{"model": "image super-resolution model", "crop_scale_min": 0.7, "horizontal_flip": true, "arch": "swinir", "residual_init": "zero_last", "batch_size": 64}
Rows from block 12, named by matrix and row number. Rows with one number belong to one neuron. Each number is 128 + 32 x the weight over its row's rms, rounded and kept within 0 to 255. All counts start at 0. Numbers have three digits each. After the name is the row's rms in percent of the matrix's.
# gate: MLP gate (model.blocks.12.mlp.gate.weight, 208x80), inputs 0-79
# fc1: MLP up (model.blocks.12.mlp.fc1.weight, 208x80), inputs 0-79
# fc2: MLP down (model.blocks.12.mlp.fc2.weight, 80x208, transposed), outputs 0-79
gate.108 127:128128128128128107128128214128128104128104119128087128108133144190163128128128068130128128136128102061128103128134128128074150126128077073128165183105181168128093128172128045061128128045128128190128112124111128128071128151132085128170141192
gate.109 097:128052128075210128061128096128141128071128128128128128128128128119128160128128008128102128128128040174128128128162092128181128128160119128128128041128086128128128128128128128128128172128128128128128128128237099128128128128128128128128128161
gate.110 045:128128128128128128128128128128126128128068204128128128128128128128128128128128128128128128128128128128128173128128128128128128202128128128128128128128128255213128128128017054128128128128128128128128128128128128128128231128194128128128128197
gate.111 113:141185128128076166128082091149128128123167128128128120037128164128128050128128081128088091213182128128128128145128128079128128165128128147128128162128128128128128128128105055128128081128127128255168071128133093123128128128095128128128128128
gate.112 072:128217128128128128128128060128128128128255128128128128128069128128128128128128128128128128128128128128128128139128128128128128128128128128128128128128128128128128227128128128128128128128128128128000128128128128128159128128128128128128128000
gate.113 095:128128120128128128098128048156128128147121127159196205128091091068205128128225128128128128128073128128128128128018128127128128128128128128128128128128128128128128128128128128128128128105128128128193128128039128094128210128128136128060128128
gate.114 065:128128101128128128041128128128128178128128128128128128128128128128128128128128128128128128128128128050128128128128128128128128128128128128128128128128128219128128128128128128128128128173128128128227128128128128128036027128128128128000128128
gate.115 143:140037128100052113184128162128094128174086129195216158114128150128128149128128128128129128128108128128128128098123074069150088128128128128133128139128113128203133111128128128098087161128128128128128059128128094056053105080128128112128092083
gate.116 088:206128167200128122128178093128158128128042128128128128050128120128128128128171128128128128196221128049159128128210128091128128128128128128128050128128128128128103145128128116135128128128128128128128128128128128128128213128128068128179128128
gate.117 099:072128163183160128136084128128128128128177128186145128128128151128128128094108128128128128160128063128025128128128139128128128046128041128129058128091185128128126128180109128128128128128128128128029128174128089128128128128128128046128128128
gate.118 097:128128128128128128128233001193128128128128128128128128128128128128128128109128090128128128177177128128128128128128128128122128040124107167128128128128128128179098128117128128128128000182128128128128128128128128128049128128128128128183128128
gate.121 015:128128128128128128128128128128128128128128128128128128128255128128128128128128128094128128128128128128128128128128128128128128128062128128128128128128128128128128128128128128128128128128128128128128128128128128128128128128128128128128128128
gate.122 087:128122156128128107128120128128128128096128089128128092035128128128128128128128128128074128139228096128128128082187085128201128128128119128118063128128128106128128128128207080128128128128128110128128128167128128128128203128128110248128199151
gate.124 085:128128128099234128255223101128128128094128128128128191128128128128128128128128128128128128128128128128128128128128128128128128128128128128128128128120128128128099128128050128128128128128128126128128128128128128128128128128128128128128201255
gate.127 045:216128128128128128128128195128128128128100128128128128128128081128128128128128236128128128128128128128128128128128128139128128128128128128128128128069128128128139128128121255128255128106128128128128128128128128128128128128128027128128128128
gate.129 097:128128128128176128165128128128068128128106128128188076128128128128128128128128199128128128128128128128128128128255128128128128128128128128128128128128171128044128128128128128128128128062150128128069053128128128128128128128006128157128128055
gate.130 121:037128128180178195128197128128075128128128128128128156109128128128158128128128049128128201067128173128128175128094128128128128128077128128128128152128128128128128128128128128128128128127145128128128128128104110020026169128128128128202128128
gate.131 106:128128128128128127135128093044187116087128128128128226128128128115219128128128128116128128085128136074128128071128128128088128128128185128206128128128032128128123128128128128128178128128105128128136128128128128128128182128128128207128128226
gate.132 107:098128128128128128128128067146128144121128110128128189179128128128128128174107130082128128031111136128128128208128128128158128128128128128075081059128128128128128164128115128099156111145128128160128255141128128021128128128109099128106128172
gate.133 124:114128102178101057128109128128226073128128128128128128051128128128128128191128128128095128154128187128128128171255128128128128128128128193128128128128128128128066128128087128128128141128063128166147128128167128063093131161128128128128128174
gate.134 097:168128109128042128161128169205140128128128128128119128128066128128128030128128128128128128128128128128038128128128213128128062128128128128128128211128128128128070042128047085128128139128083167128128128128098128128128128128128128128128128132
gate.135 076:142128128077128128128133128128128191128128128128128128156128128128128128128128128128128128128089128128093128128128128128180128048128128128128128128154038128170128191128128128189004128128128128128128170128128128128059077128255128128085128128
gate.136 129:128180128128128181128040186099180126102128097128179012163128160128102128119090128128088128128128164110128128205128132159128128128128107128128128128128128128208141101128128122128128188128128128128128128128144128128128189243128133156128128128
gate.137 100:128084051186128158128128128248207128128128128128040193128080128128177128128128128128128067128128128128128128128128128128100128192128128128128128128128128128128128128224128128128102128082128128128128114128064128128128128128128081128196128156
gate.138 093:128128120156000116125128128049128128128128128128128128128128128179128073128128128128128128128128128128078128128128128128184128128074128128128058165128128128212128189190128128128128128128214128128128209128128128152154128128128060128128128128
gate.139 050:128128128128128128128128128128128128128128128128128128128128128128128128128128128128219128128128128128118128128128128128128128128000128128174096128128128110128128015128113128128128128128128128128128128128039128128040128128128128128128128128
gate.140 123:128128128122128176128128128128160128128098110128128145128128117015128228128128128128128135184128128128022128075039128128082128151107128128128128128213128128128128020128128128128128068128128128128128128128128128128128128128128128068128128128
gate.144 104:128128128128128128089128095152194128128128128128128128128128128128128128128128128090128128128128128128128128128128128128018128128128000128128128039128128128128128157128128128128128128156128128128128128128213128128128128128128183128128128128
gate.145 106:106239176082128128128035089128128128043128068128128128174128128128128084128137128128110128128145128128139144128128088128143128051128128128128128128128128177128128190172128128128100192128128073128128128128128086128203159128070128179128147128
gate.146 104:128128128125128128128128089036172089208078128128130128128198128128242128169128128128128128128128128128189128088224128118128128128128128140128128128150107128128128128128128128197128128073123128210128128186128128128128128149163188128128094128
gate.148 104:128128128128128034128205097081128128123128128158128128128128128128128128128128128128128128128128128205128128128128113128128128128128128181128128128128000128128128128067128128128128128128128128128066128128128000128128128128128128128128128235
gate.149 074:128128128048128128095128128128128128128128128128128128128128128128128128128128072128128214128128128128128128128128128128028128128128128128093255087128128128128128255128128128128128128128128128128128128128128128128128128128128128128128128071
gate.150 102:128101020128128128128128196128128128128128128128128128128077157128128128182128128128041128128128128128128140188128056235120184180128094128128132128128193128063191192128128113128128128077128128128128128128128128128128076128093128128129119139
gate.151 114:128048128128182066124192136078128128128101103128128128128128146128128128128128128128171128128111128128128135128163128128128128128192128171031178128128128128128185032128162128172130128128128128128128128128128128212128128128128128128054128232
gate.152 109:128200128128128128128206128128085128128128114175012124128128128128128128227128128128128128214128128132123052128128128128103142128128128128196202128128113128128128102128128126128128128128128161128144169176163128172128128128076119128128055089
gate.154 074:128255128128128128128128087064128035128128128128128128128128128128157128128128128095128128128128128128128128128128128128128128128128128128207128045128128128128128099128128128128128128128128128128128128128128128128128128044128213128255128128
gate.156 097:128128228128131128115178073128128128128084096128255128123218128128092128128128092128163102087128161124128128128160128185128205128128128128103128128079128128128128128128161128128128128128098128128128128128222128095108168192128128128128128128
gate.157 112:128128202128128156233128128128104128128128128128128217128128128128128000128128128128128128128128128128066128209128128128128128128128128199103128128203116128128128128128128128076168128128128128128116128128128186128128147128128128128203128128
gate.158 112:128128128128077057128128128128082161115128128069128169128128128193128164128128042128128128128128128172128128128128128128178128078128112128128128128128128227236107108128096128128128128128128128035151128128128128128128128128167020128128128128
gate.162 061:166128128128128128128128128128255128160128128128131128128128128072128128117128183128128060128128128128128128128128128128123128128128128128128128128128128128128128128128128128128128128128128128128128128128189211128128255128128128128054128128
gate.163 082:128108119136118128128128077128095128128156092128247128128128128128124130128128097128128128164164128128159128128128128128202128128128128128128128123128128128128186142128255215102212128128204080128128128128139128128180128134128119128128128128
gate.165 096:128128128128128128128128128240128128164128118072128128128128128128174128128043118128128128128128128155128128128128128128128128128128128128000128128128128128128187198128128128128128128128000128073062128128128128128170128128128128128128128128
gate.166 103:128128114162128128227093128215128128128137128094046128128128128128103128078128139128128082128132128128128128128128072128128061177128055087100128128128128021128066116140128128174128069197128128128128094128128128128128135128128136128128067128
gate.167 087:128128128128193128128204128128194128128051128128128128202128116128171154128128173086045189128128128128128128128128128128128128146177128128117128128128128128210128182229169195128179128128128128128128128128128179128128128128101110188128128128
gate.169 086:166118128128128128128128128235128230128208128128128128069128128128128179128128128166128128128128128128128128128061128026128128203128128128128128128128128103128133128128128128128128128223128128128128043128212128128128128128128128128128128128
gate.170 114:128128128040128128120128154128110179245080128151128128128128172146128165169128128128188128128128141128128071128128126054152128128137128128141080128128128097128128128128199128128128128128135128128128128128128236128067128128128030128128133175
gate.172 111:128128128147128128128128128128081128128128055128128128128128128213128128128249138218128128064128128128128128128128128128077128128055128128128183174128128128128038045128128128180128131128128128128156128128128079166128065128128128128104128128
gate.173 065:128128128128012128128128196074128128128128128128128128128128128128128128128128128026128128128128128171128128128128061128213020128128128128128231128128128128128128152128128128128037169128128128128081128128128128128128128128128087128128128128
gate.174 075:128128128181128128128128093128128128171116128128159128128194112200251128128128128128128128128128015153128128230128128128128089128222128128128128128128128128128113204128085128128128128128128128128210128128128128128128138128160115128128128128
gate.175 100:128128094109039150156054169119128128089078099128128128200128128128094128207204128128128128128128128128128128128128128243128191101088128128061128143095128128128080199128128171130174128128128128128128143128161093128157128128128128153128128128
gate.177 103:128128140160093151177128033128128135219128097128163128128142159125083128092094128128029132104128144129039077187128128090119102163177128128128128103128128101065128155132127128090128128128166153194128128111128128144128155098128128118060128128
gate.178 092:128128128128128128128128128128183128128128128179097128128128128134128128128128177128091128128128100106128136128128128229128128128128128128128128128128009128128174055128128128177128128128128214128074255128128170167175128128128128128128128128
gate.179 131:086110138128128107128128148190100128094128128128128128127128128185128128086175066068128128171128082128160128176128128128167102116128166128128197128128202151077128128128116128162128136128128128128078128128037128169166130091068093074128029128
fc1.108 137:138074126214089094121128152128128128128128128128128130128128128128098128128181128205092130128128029172112128104164154128116128128060093128128128128110128128128063128128121128128128215050074128114128064128121128117054128071128123088101128128
fc1.109 108:128193128128207128128067128128128128128128128128102054171128128013163128204128069128166107128128079166073128128128128128128128128027128112128128128128133128164128128128128128128165066128104125128128128128128128108128192128128175128184128128
fc1.110 037:128128128027128128128128128128039128128128217128250128128231128128034128128128128128128128128128078128128032128128128128128128128128128128128128128128128128128128128128166128128128128128128128128128128128128128128128128128128037128128128128
fc1.111 097:140163128151128171128092031128128128128233128108154081061198164128128056168128128128084077143195128065128128128127128128127186128128086128128128128128128128148128128128137103128128063067128128128128128128128128128128174204128128128128126128
fc1.112 068:128128128128128128128128128128128128128128128128128128128128128128128000128128128128128128128128128128128128150128128128128128128021128128128128128128128128128128128128128128128128255128128128128128097128128128128208128128128128128128128128
fc1.113 080:217128128160128128128128128128128128128128128128128128128114094080128128128160128193128128128151128128142255128128128128128128128128128128128128128128143128128252128143128128128128128128128128128128128128128194128128255128128128128102128128
fc1.114 070:128128128025128134128128128128128128128128128128128128211128128128128128128128128128128128128128128128128128128128128128255198003052128128128128128128128128128255090128128128128128128128128128075128128128128128128128128128128128128128128128
fc1.115 115:073090226128043213174149128128098128128128128128128128128128089128128128128128119083085128194146128160128198182128078109128128128128048128128128128115128128067137151161128158097128128128128128158163086128219128128128102122128128128128128094
fc1.116 075:128000128128128128128128224128125128128191128128170128128128158128128128128128128128128128015128128128127128128128128170128148128128128128128160128128128128128097000128128128113128128128128128128135128128198128128128091128129128128128128128
fc1.117 100:128128128128128190128084073128164128128128128172121062128128164128076067128050128128128128128101128000128128128128128128116128128128128085121128058128128128128226128128128109060173108116150095128083158131128129128175128128128128131128128081
fc1.118 138:128058128163128110128128145231118128128128096128128136097053128128071129101128128128015128128128179128128128128128128128128087128128128072128128151128128128065128128128128069128128128168128128089153082128190211128128217128128128128128128128
fc1.121 020:128128128128128128128128128128128128128128128128128128128128128128128128128128128119128128128128182128128128128128128128128255128128128128128128128128135128000128128128128128128128052128128128128166128128128128128128128128128128128128128128
fc1.122 101:128238128085193106128128079128138128000128128128128128128152128200173128128128128128128128128128128127145147128128128128127170128128128128128073085128128216128129058128128128128128128149128128128128128179128128098212128128128128128094179099
fc1.124 102:128128012166128128128128128205105128128128128128128128128128128128128128128192089169128071128128166128128128128128190128128128128128128128199128158128151128128160128128220128128128128128064128128128128128237128128128128128128128017110128128
fc1.127 038:128237114128128128128128128128128128128204138128128128093128128128128128128168000128128069155128128128128128128128128128128128128128128204128128128128128128128128128128128027128128128128128128128128128128128128128128128128128128128255128128
fc1.129 097:128177128128088128118054128128152128128080128160128255089128128128128128128176128128128128128128128128128128128128128128225128128215128128042128098128128128128128128128128128128128128128128128128128128128128128128128128094228128128128128128
fc1.130 092:128128255128128128128188128175107211128128128128128236124128128128128128128128119128128128128128070128128128128128128128128128128128128128128128128128128128173128128128037128128128128035128128128067147128128128128128128128128041128128128128
fc1.131 109:128128008233128095128128128128128146128120128128128128182128128128128128128194128128128082128128211191128128128128128128128128128128128128102042108128128128128128128128128072128095128182128153128128128209128127128023128094128128128125128128
fc1.132 127:128136062128128128163128152128149166189128145094046178128037141148128128128101132191100128116128124128128128128128148105201128088100117102161102128128055052062128127081151075165091140087128128127111128128128128128128128128128128084166068155
fc1.133 119:031107119068106128128128128128128128128128116128128128157128128110128128128128128128128128091143128138128128128192128128098128128227128128061128157086128128128178128128121226128130128128128128128021170104115128180128128189128038128128176128
fc1.134 102:128128109128188128128128071063104128128128128166128128128128128128121128128078128128131128073128198128128128128128128128128128128128246128128128071128128128128128166001186128128082128128152055128128026128128128128128128128100126128151128128
fc1.135 116:128128128128161128128142137156078190128109099132153085121128145128128128128128128128141128128128241090106095219128128148128128128063128128128095211074128128128127118128151128128128128185171128128201128128128128128128083128180054093051101149
fc1.136 118:128128128062128128128054081128128128090128133188191155128128128129006128122128128128128128128128128111071128071128186128128202128097128128128181073128128128128187128128128128069128128155128128128147128128128128060128189128171128128197128128
fc1.137 115:157148080128143128057132128170128128128128128128128128128128128128128128120128128083128128128128128128095128054048128099035128142128128128129000128128128110128092128128128128128128128128128128128128128141096128053128194176128128105193128228
fc1.138 104:128183128128128128128128128128110144108128128128164128150128128128033128128170014080128128128128128128128128138096167173224128128128128128198128142128191128128097136128128128201128128128222128128092128128128137201128128128128128056128117128
fc1.139 037:128128128128128128128128128128128128128128128128128128128128128128128128128128128128128128128128128255128128128128128128128128128128128128128128128128128128128128255128128128128128128128128128128128128128128128128128128128128128128128128128
fc1.140 107:153128128128056092181128152128154194128103128128128128128128128017128128128128128133128128128128128128128147065128190128128128128128121128128128128128128128128128128128128128128128128128128128128128086128208128238128251128110198068093128128
fc1.144 090:128128128128128128128128128128128128128128128128128128128128128128156128115128128128085000128128230128128128128128128128128128128128128128128128128128128128045128128128128128000128046128128039128128128128128128128222128128128128128199128128
fc1.145 085:128128128128082142175128128128128128128199128128013128128128128128128128128128083128085128128162128128128128128128061128129128096128128128128128128128128156183128139128128188059128145128128128128128128128128128128255128216128128128128128128
fc1.146 098:128128191146128128128128128128128128128128128128128128128128086128128084116128051099128073128208128128138128128225048128052056128128128128088128128163128128128128128128128128128128128128015128128128128128128133128128083128040150128128198128
fc1.148 092:128128128183128128128128128128255006128128128128128128179128128128128128173128242128128181036128128128128128128128128128128128128128128128128128128128128128128128128128128128128128128128128128128128128128128183128046128128128128128128128128
fc1.149 073:128176128128128128128128128128128128128128128128128128000128128128128128128128101128102067128128128006128128128128128128128128128000200128128128128128128128193128128128128128128128128128128128128047128128128128128128128128128128128128128128
fc1.150 126:128143128143128128128065128128128075128092128128128133128210163186182128128128128128128128128085128051165128128125128042128128087128128128035128128128138128097128128208128059149093139128128128089128128128128097128182085128128179136182200128
fc1.151 098:128128128128066128128128128128128128128128128128171128128128128128128110175128128128014107128128128042128147128128128128128128128059128128128128189128128128100128143128128128128149128128193149051128097128128128128195128128003128213187128128
fc1.152 090:128128228101128128128128104128034128198043128128128184128103128128128128098128128128128128128128128128128082128128128075128128189128180128128128128128128128128255145128128128128128128128128108120128128128072162128128128128070128128128115157
fc1.154 075:128133128128128128128128128128128128128128128128128113128128128128128128128128128128121128129153128128128128128128128128128128128128128128128128128128128128128079128128128128128000128128128141128128128128128128255128068093154128128088128006
fc1.156 121:068128128123128158136154096128128128140128128151159194127125128128128064086225128128128128117128128166091128128128128145128076128128128133128128165128154092128018128128172128170128102221128090115130128068128104112164112087194128128128201157
fc1.157 095:128128128128089128128017128128128128128128128025128072128128128128128128241091128128128128128128128128128128128128128128094128128128007128128128128128125128128128128128128128128128128192194128128128128128128128128128167128128128211214128128
fc1.158 106:196034046128023125128230128128076128198128128128128128128128128128128128128162128128128128128128128128128128128128071128128029128128177068152128167128128128128149062128128128128128128151128128189128128128128128128094128128128128128128128128
fc1.162 046:235128128128128128128128128128143128128128128128059128040128128128128128128128128128128128128128128128128128128128128128109128128128128128128128128128128128128128128128128128128128128128128128128000128128128255128128128128128089128039128128
fc1.163 071:128070128128181140128128153128158128128082128128036128128128132128000128128128128128128128128128128128128128128128128128031081128128128128009128128128128128128128023128128128128128128128128128128128128128142128128128138128128128175128128128
fc1.165 085:128128128098128128128128132128128128128128128110128255128128128128128128128128128128128128128128128128128125159128128128238128128128152128128128240128128128128128128128115128042128128128128128128059128150128000128128128128128128128142128128
fc1.166 111:128196164128128188128128128113128128128128116128130041128190128053031128219128128128160082128128128128128128100128128128128128165007128128088128128128128128151128126128180128128170128076128128128128112128128128119128128138041128128128128128
fc1.167 071:116128128128128128128172189128128128128023139128128128128128084128176128128041128128083128128128128128201160128128128128128076133128128128136128128128128124242128159128187128128128128128128128037128128128128178237128128128128114168128128128
fc1.169 102:144128130128128128128128255128128128101132148159092128128128117128128128128168086128229128058128128159058128078160128128128128128128128128128128128212128128128060088128128128050128128183128128128206128128128128128128078128128128128072128128
fc1.170 116:133128111128128128120128119128158102128137128128074128113166106190128128128128072045128128194128071128128193128128128165128161128128179128073176128128128128077128209128128122128128101128128173128195064128193128125209128128128128128214128128
fc1.172 130:128128128128128128128128128180128128128128128128126128128123128197055128128128128128128128128128128190049128128235128128088139128128128142068073128010128128075073128128128128128128036114128175176201128128128128128128128128128128128128128101
fc1.173 049:128128255128128128153128128128128128128128128128128128128128128128128128128128186128193128128128128128128128128128128128128128128128128128255128128128128114128128128128128128128128128128128128128128128128128128128128128128128128128128128255
fc1.174 086:128128128110128128128013128128128128043171128128128128128055126128073108128128128128128128128128123128128120087128128128128171128128128128128128128128128128128082128128128032087128128128010128128084128128128128128128095168119104071128128021
fc1.175 096:128128128128033128128070128101128128128104128128128128212128128128128128229128087181097128055128128128128128128128128214158128097128128128128128128128128170128101219128128128128223032128128128128128128128124128128128128118128128128128087128
fc1.177 127:128128153105062128128072128182084128164128128128226088128188147128160094128167128111128134179128168074084128128128094135147128187116115128201138113128128125173210146168117128112101155073192119202105128116128128128145128128170128128128128128
fc1.178 115:128128128128038128128128192128128124154128199128128008175128128128128128145128128128199128071128128101082128128128128128128128128107128128128141128128128128128128128128146128146128128154128128128128105128128136045120128153054176078149011091
fc1.179 094:128128076255124128128128128128157128128128128128109172128145128128128128128136011128128128128128128128203128128128128128128046128128128128041128128112128128128128128219128128128128128128128191128112111128151128128128128128128128128128128215
fc2.108 155:128128128128109128128062162121140184142126123128128181130128107198128135128189126128150204138128128128202128100171223106128173128109128091128135128065116113128128128141128128128101076090172081177114126109128128068128163157178128063191121128
fc2.109 127:128128128086159128128139153128128066159128128139128128128128128122128128130212057106128128128136128073017128127128226164128128166128128128128086059128075128038128091152128113131128115129120128128128128128112128141128173128128128045128128065
fc2.110 022:128128128128000128128128128128128128128128128128128128128128244128128128128128128128128128128237128128128128128128128128128128128128128128128128128128128128128128128128128255128128128128128128128128128128128128128128128128128128128128128128
fc2.111 111:197097161098128095128128119114128128128128233128146128128128054149128128128092158128099184153156176185128128007210128108080128128157128138125117109128128064128128129128128128113122128128165093149138128116128174089128128155128128128103063128
fc2.112 080:128128128128128128128128128128128128128128248128128128128128105250128128128128128128128128128128128128128128036128255128128128128128196128128128128128128128128128128128128128128128128153128128128128128128128128128128128128128128128221128128
fc2.113 094:128128128107128128128227128128134136105192130128128128141128099197128128168105128128225128128109128128128128128128128128048128128128189128128146128128037128128128128128128128128128075065128128128128128128128089128128064215128037128175128128
fc2.114 087:128128128128170128128128128128128128128128176128128128147128130128128128128000128128131230128081128128128128128128128128128128128128128128128128000128128128128128128128128219128128128128128128128128128128128128128128128128128128128128128128
fc2.115 098:007128198049151128128103157128185128128128128128128128128128174128086171128192125128200128097128128128128122128128071163128128110128128128128128128128128128128128128163128239203128104128168128128128167158128128128128128128128128128049128128
fc2.116 061:022128128142128128128128128169220084255042174128128128077021180128128128128143128128110105128128128128128128128128128128128128128128104128128128166128128128128128128214128128175128128098128115128128128128128128128128128128128128128128128128
fc2.117 113:061084128155197128128186128051128135128128128169128128128128104128128128128128128202128072127128128037156128119128140135168128038128127128089125132128143081115076128128128087128128128128146115128128154128053128128128128128230128180128128175
fc2.118 100:128128128128128128128128128128128040128128030128128128078128128128128128128128071071128128128248128128049128128128128189128128128128052128128121088128128128128128128128128128128128128096128128128128128128128128255128128128128128128128128128
fc2.121 011:128128128128128128128128128128128128128128128128128128128128128128128128128128128128128128128128128128128128128128128128128128128128128128128000128128128128128128128128128128128128128128128128128128128128128128128128128128128128128128128128
fc2.122 142:082090128148128128128128128094179165213128185077183061166147110072135128128128128128181178111087211127060167128128128121128191118200127126066128128128135128128095128178163166128126141122128128128128128128132100128128090111128103190128128128
fc2.124 081:128128128128128128128128128128128058128128128128059128128128172181128128128128201128128048128128128128027128014128128178128128128128128128128039128128128137128128128128128062128128128128128128128128128128128128128128128128128128128128128255
fc2.127 025:128128128128128128128128071128128128128128000128128128128128241128128128128128128128128128128128128128128128128128128128128128128128128128128128128128128128128128128128128128128128255218128128128128128128128128128128128128128128128128128128
fc2.129 067:128128128128128128128128243127003128128128032128128128094045128128128128128128128128097128128128128128128128201128128128128128128128118128255128128128128128128128128128128128128128128173101128128128128128152128128128128128128128047128128128
fc2.130 124:128178128097199128128128158128128128128128128128128128128128167011128128128128098128128128095128179128206128128015128183031196148128132128128128128128072165128128128128101108128128128076160163128128160128128128078128128147128128128113128087
fc2.131 098:128128128128098128128128128142128128128128197128128128128128159194128128128128128128128128128128042145128128128128128128128128087128209128128128218128128128128128128224128128128128128024128083128128128128128128128128226067128128128056128206
fc2.132 139:057128128172175128128119113106128161122128156080149128128159128202128113169078128131142128057135128191128124136128167174196128113128128128128108117104128107182128128128073128086128190128095128128128206128159122095128188173174128170055091128
fc2.133 105:128128128138080128128128128128018120128128128128074128110079164128128094128128128164128122128128128128128128128000128154128128128128069128163214128128128128117128128128128128128128140128100128128199128128191227128128089128128128128051128162
fc2.134 069:128128128128128128128128128128128128128128128128128128128128214128128128128128128128128128128128128128255128011128128091128128128128128128128128128128128000128128128106128128128128128128128192171128178128058128219128128128128128128128128170
fc2.135 093:128128128145202128128082128128136102078128192128128128189128116128218128128153092128128128128128128128128128098128128128140128128128128128128128128128083128128128183128085160128128128128128225128128128009035128106128128128079128128034128128
fc2.136 155:128164128128128109128128146128147154128128154128128128123135116112128128128128128131128128128128128128066128250166128128190128127128094128128128128128128203071129044128073156128151078139128138074128133147117128128128128075128128076090000134
fc2.137 119:128128128128128128128079128057068045060167128128128128128128090110128128128128128128128128154159052128128128124128099088128128128128157128089230128128128128128128128128128128128128128128114128255042128128198128128128128128128128077128128130
fc2.138 090:128128128128128128128199128159128128128128128128128128128128120060128128128128183128128128128128128128128128182128128128128128160128128128110128128128128255128128128128128128194128255128128128111128128128128225127128128128154128128128128074
fc2.139 034:128128128128128128128128128128128128128128128128128128128128128128128128128128128128128128128128128128255128128128128128128128128128128128128128128128128128128128128128128128128128128128128128128128128128128128128128128128128128128128128128
fc2.140 089:128128128060189128128069128128050128046128141128128128176128066128128128128128128128133090128096128091128128128128128128128128128128128128248128104128128170128128128122160128128128128128128128128128128128128128120128131128128128128255128210
fc2.144 095:128128128128128128128128128128128201216128148128128128128128077255128128128128255128128128128128128128128128128128204128128128128128116128174128128128128128128128128128128255128128128128128128128128128128128128128128128128128128128098128128
fc2.145 080:128061128180128128128253128128160128128128230128128128128128087128128230128128204128128128128121128128128128128128128128128128128128142128128128111128098074128128128091079128128128128128128163128128128128128128128128246128186128184128128128
fc2.146 091:128128128128128128128128128128128128066200162128127128145128048128128128161128128128146128128119128184153226128128128128128128102128128128128128128128128128128023128128128128018128114166128227082128175104128028128128128128128128128128128128
fc2.148 069:128128128128128128128128128128032170128128128128128128128128226128128128128128255128128128128128128128128128128128128128128128128128128128128128128128128059128128128128128128128128255128128128128128128128128128128128128128128128128072128128
fc2.149 059:128128128007128128128128240128128128128128128128128128128128128128128128128128128128128128128128128128128128000128128218128128242128128128128128128128128128128128128128128128128128128128128128128128128128128128128128128128128128128084128128
fc2.150 130:128128128128114196128041128107069072152128062128128094128128128128102128128128124128128186128128128080071128091128090171128110128128128128128063045128154138098128209128105103125128226128063142128128128128073128128128121128070128128128113106
fc2.151 085:128128128128128128128128151128128128128128067128128128128128179128128128128128128128108040128128128128244128128128128128128128128128106128167128211128128128128128128128128128128128128128255128128128128128128128000128128128128128128128128123
fc2.152 130:128086162171082128128032128128157090128128143128181128128128141128194165128128201151128129096128107193128174085080128128128025111128128128128201095128180070128128128174128128182128128128127128128128128128195128190128128128128128128128128128
fc2.154 036:128128128128046128128128128128128000128128000128128128128128128128128128128128128128128128128128128128128128128128128128128128128128128128198128128128128128128128128128128128128128128128128128128128128128128128128128128128128128128128128128
fc2.156 136:032128128096128128128128141128100082135128137162128073156023128180128100128120101128127160171099101058128128105148128096128128087070166096128132093128157031128103139101128072128128099128128128128128083128128128223128128129128128128161128151
fc2.157 062:128128128255128128128128128128128128128128128128140128128128128128128128128128128128000128128128128128128128167128128128128128120128034128128128128128128128128128128128128128128128128128116186128128128128128128128128128128128128128128128128
fc2.158 116:128128128096128128128198128072128128128128100128128128074128128072128058128128128128057128128128190128128128128128128190128128128128049128128081125128128228128200128062128205128128128121119128085220128128087128128128084128126128128128128146
fc2.162 036:128128128091128128128128128128128255128128214128128128128128055128128128128128128128128128128009128128128128128128128128128128128128128128128128128128128128128128128128128128128128128128128128128128128128128128128128128128128128128255128128
fc2.163 054:128128128166087128128128141128128117128128045128128128128128192128128045128128128128128069128128128128128128128128128128128128085128119128128128137128128000128128250128128128128128128128128128128000128128128128128128128128128128128128128128
fc2.165 060:128128128128128128128128128128128128128128150128128128128128128128128128128128160128128128128128128128128128128128128128128128128128128128117128128128128128128128128128128128128128128128128128128128128128128128128128128128128128128255128128
fc2.166 119:182128128128128128128128106128126128128128128128128141128128127202128194069094128184128128164128098133128128028128176079128201108128128129128147153148072065217102128159136128103128128097128086128128051128156128041128128128128128128101128168
fc2.167 065:128206128134128128128128156128128128081162255128128128128145034128128128128128055128147128128128128128247128128143117128128128139128128128057128180128128128128128128128128128128128098128063128128217128128128128128128078128128128128128128128
fc2.169 092:128128128146075128128128128131038128036128036167078128128128176128128128128128128128128112128128128128128128208128128128128128128128128128165089191128128128128128128000181128128128136128128172128128128185107128155128128128128128128185128128
fc2.170 101:128128167197126128128185128128146087079128128128128128128128175119128115128128065128180086099131128128128207128128106155075128040128128128039128128128105128128128128128199136128128128128128128128128175128101073128128128128128128103128042025
fc2.172 090:128128128128128128128128128128128128128211204128128128128128101128128128128128128128128128128117128128128128128255128128128128128128128128029000128128128128128128128128128112128128128128128222128105128128128128128128128128128128128128128128
fc2.173 035:128128128128128128128128128128128128128128128128128128128128128128128128128128128128128128128128128128128128128128128128128128128128128128128255042128128128128128128128128050128128128128128128128128128128128128128128128128128128128128128128
fc2.174 042:128128128154151128128128128128128112128092068128128128061128255128128128128128128128128128128180128128128128128128128128128128128128190128128128128128128089128212128128128128128128128128128000128128128128128250128128128128128128128128128128
fc2.175 125:074128128128112162128128058219128128128128156128128128128128104150128179128157196128128128175128152128105128176101154101128128156128128128128165142128136233085128128128128094038128086128128173128128078128191090128128143097128128192135128056
fc2.177 128:100147187077128128128134128128138123232143176157109120141128108144128158128185058128130128128123115119100128077101152144160208194110128128128081135137050158128128156143083163128128116123128097026123088128128118128128128064096105131128128128
fc2.178 119:128128128193128128128068170128111040089128128128128128090128099128128128128128102089128036128128130128189128128128128179128128149128088128128112128128074176128128106209029093128128025128128182128128128128128128128128128128128194128128128128
fc2.179 136:197128128052128128128107128143075128135118128128128102128128128116128128128128203128128128169128128083040223178067128128128128128128084128177128141098131176148211128109128128128128128128128058128146102128128214128128137128096128059137128128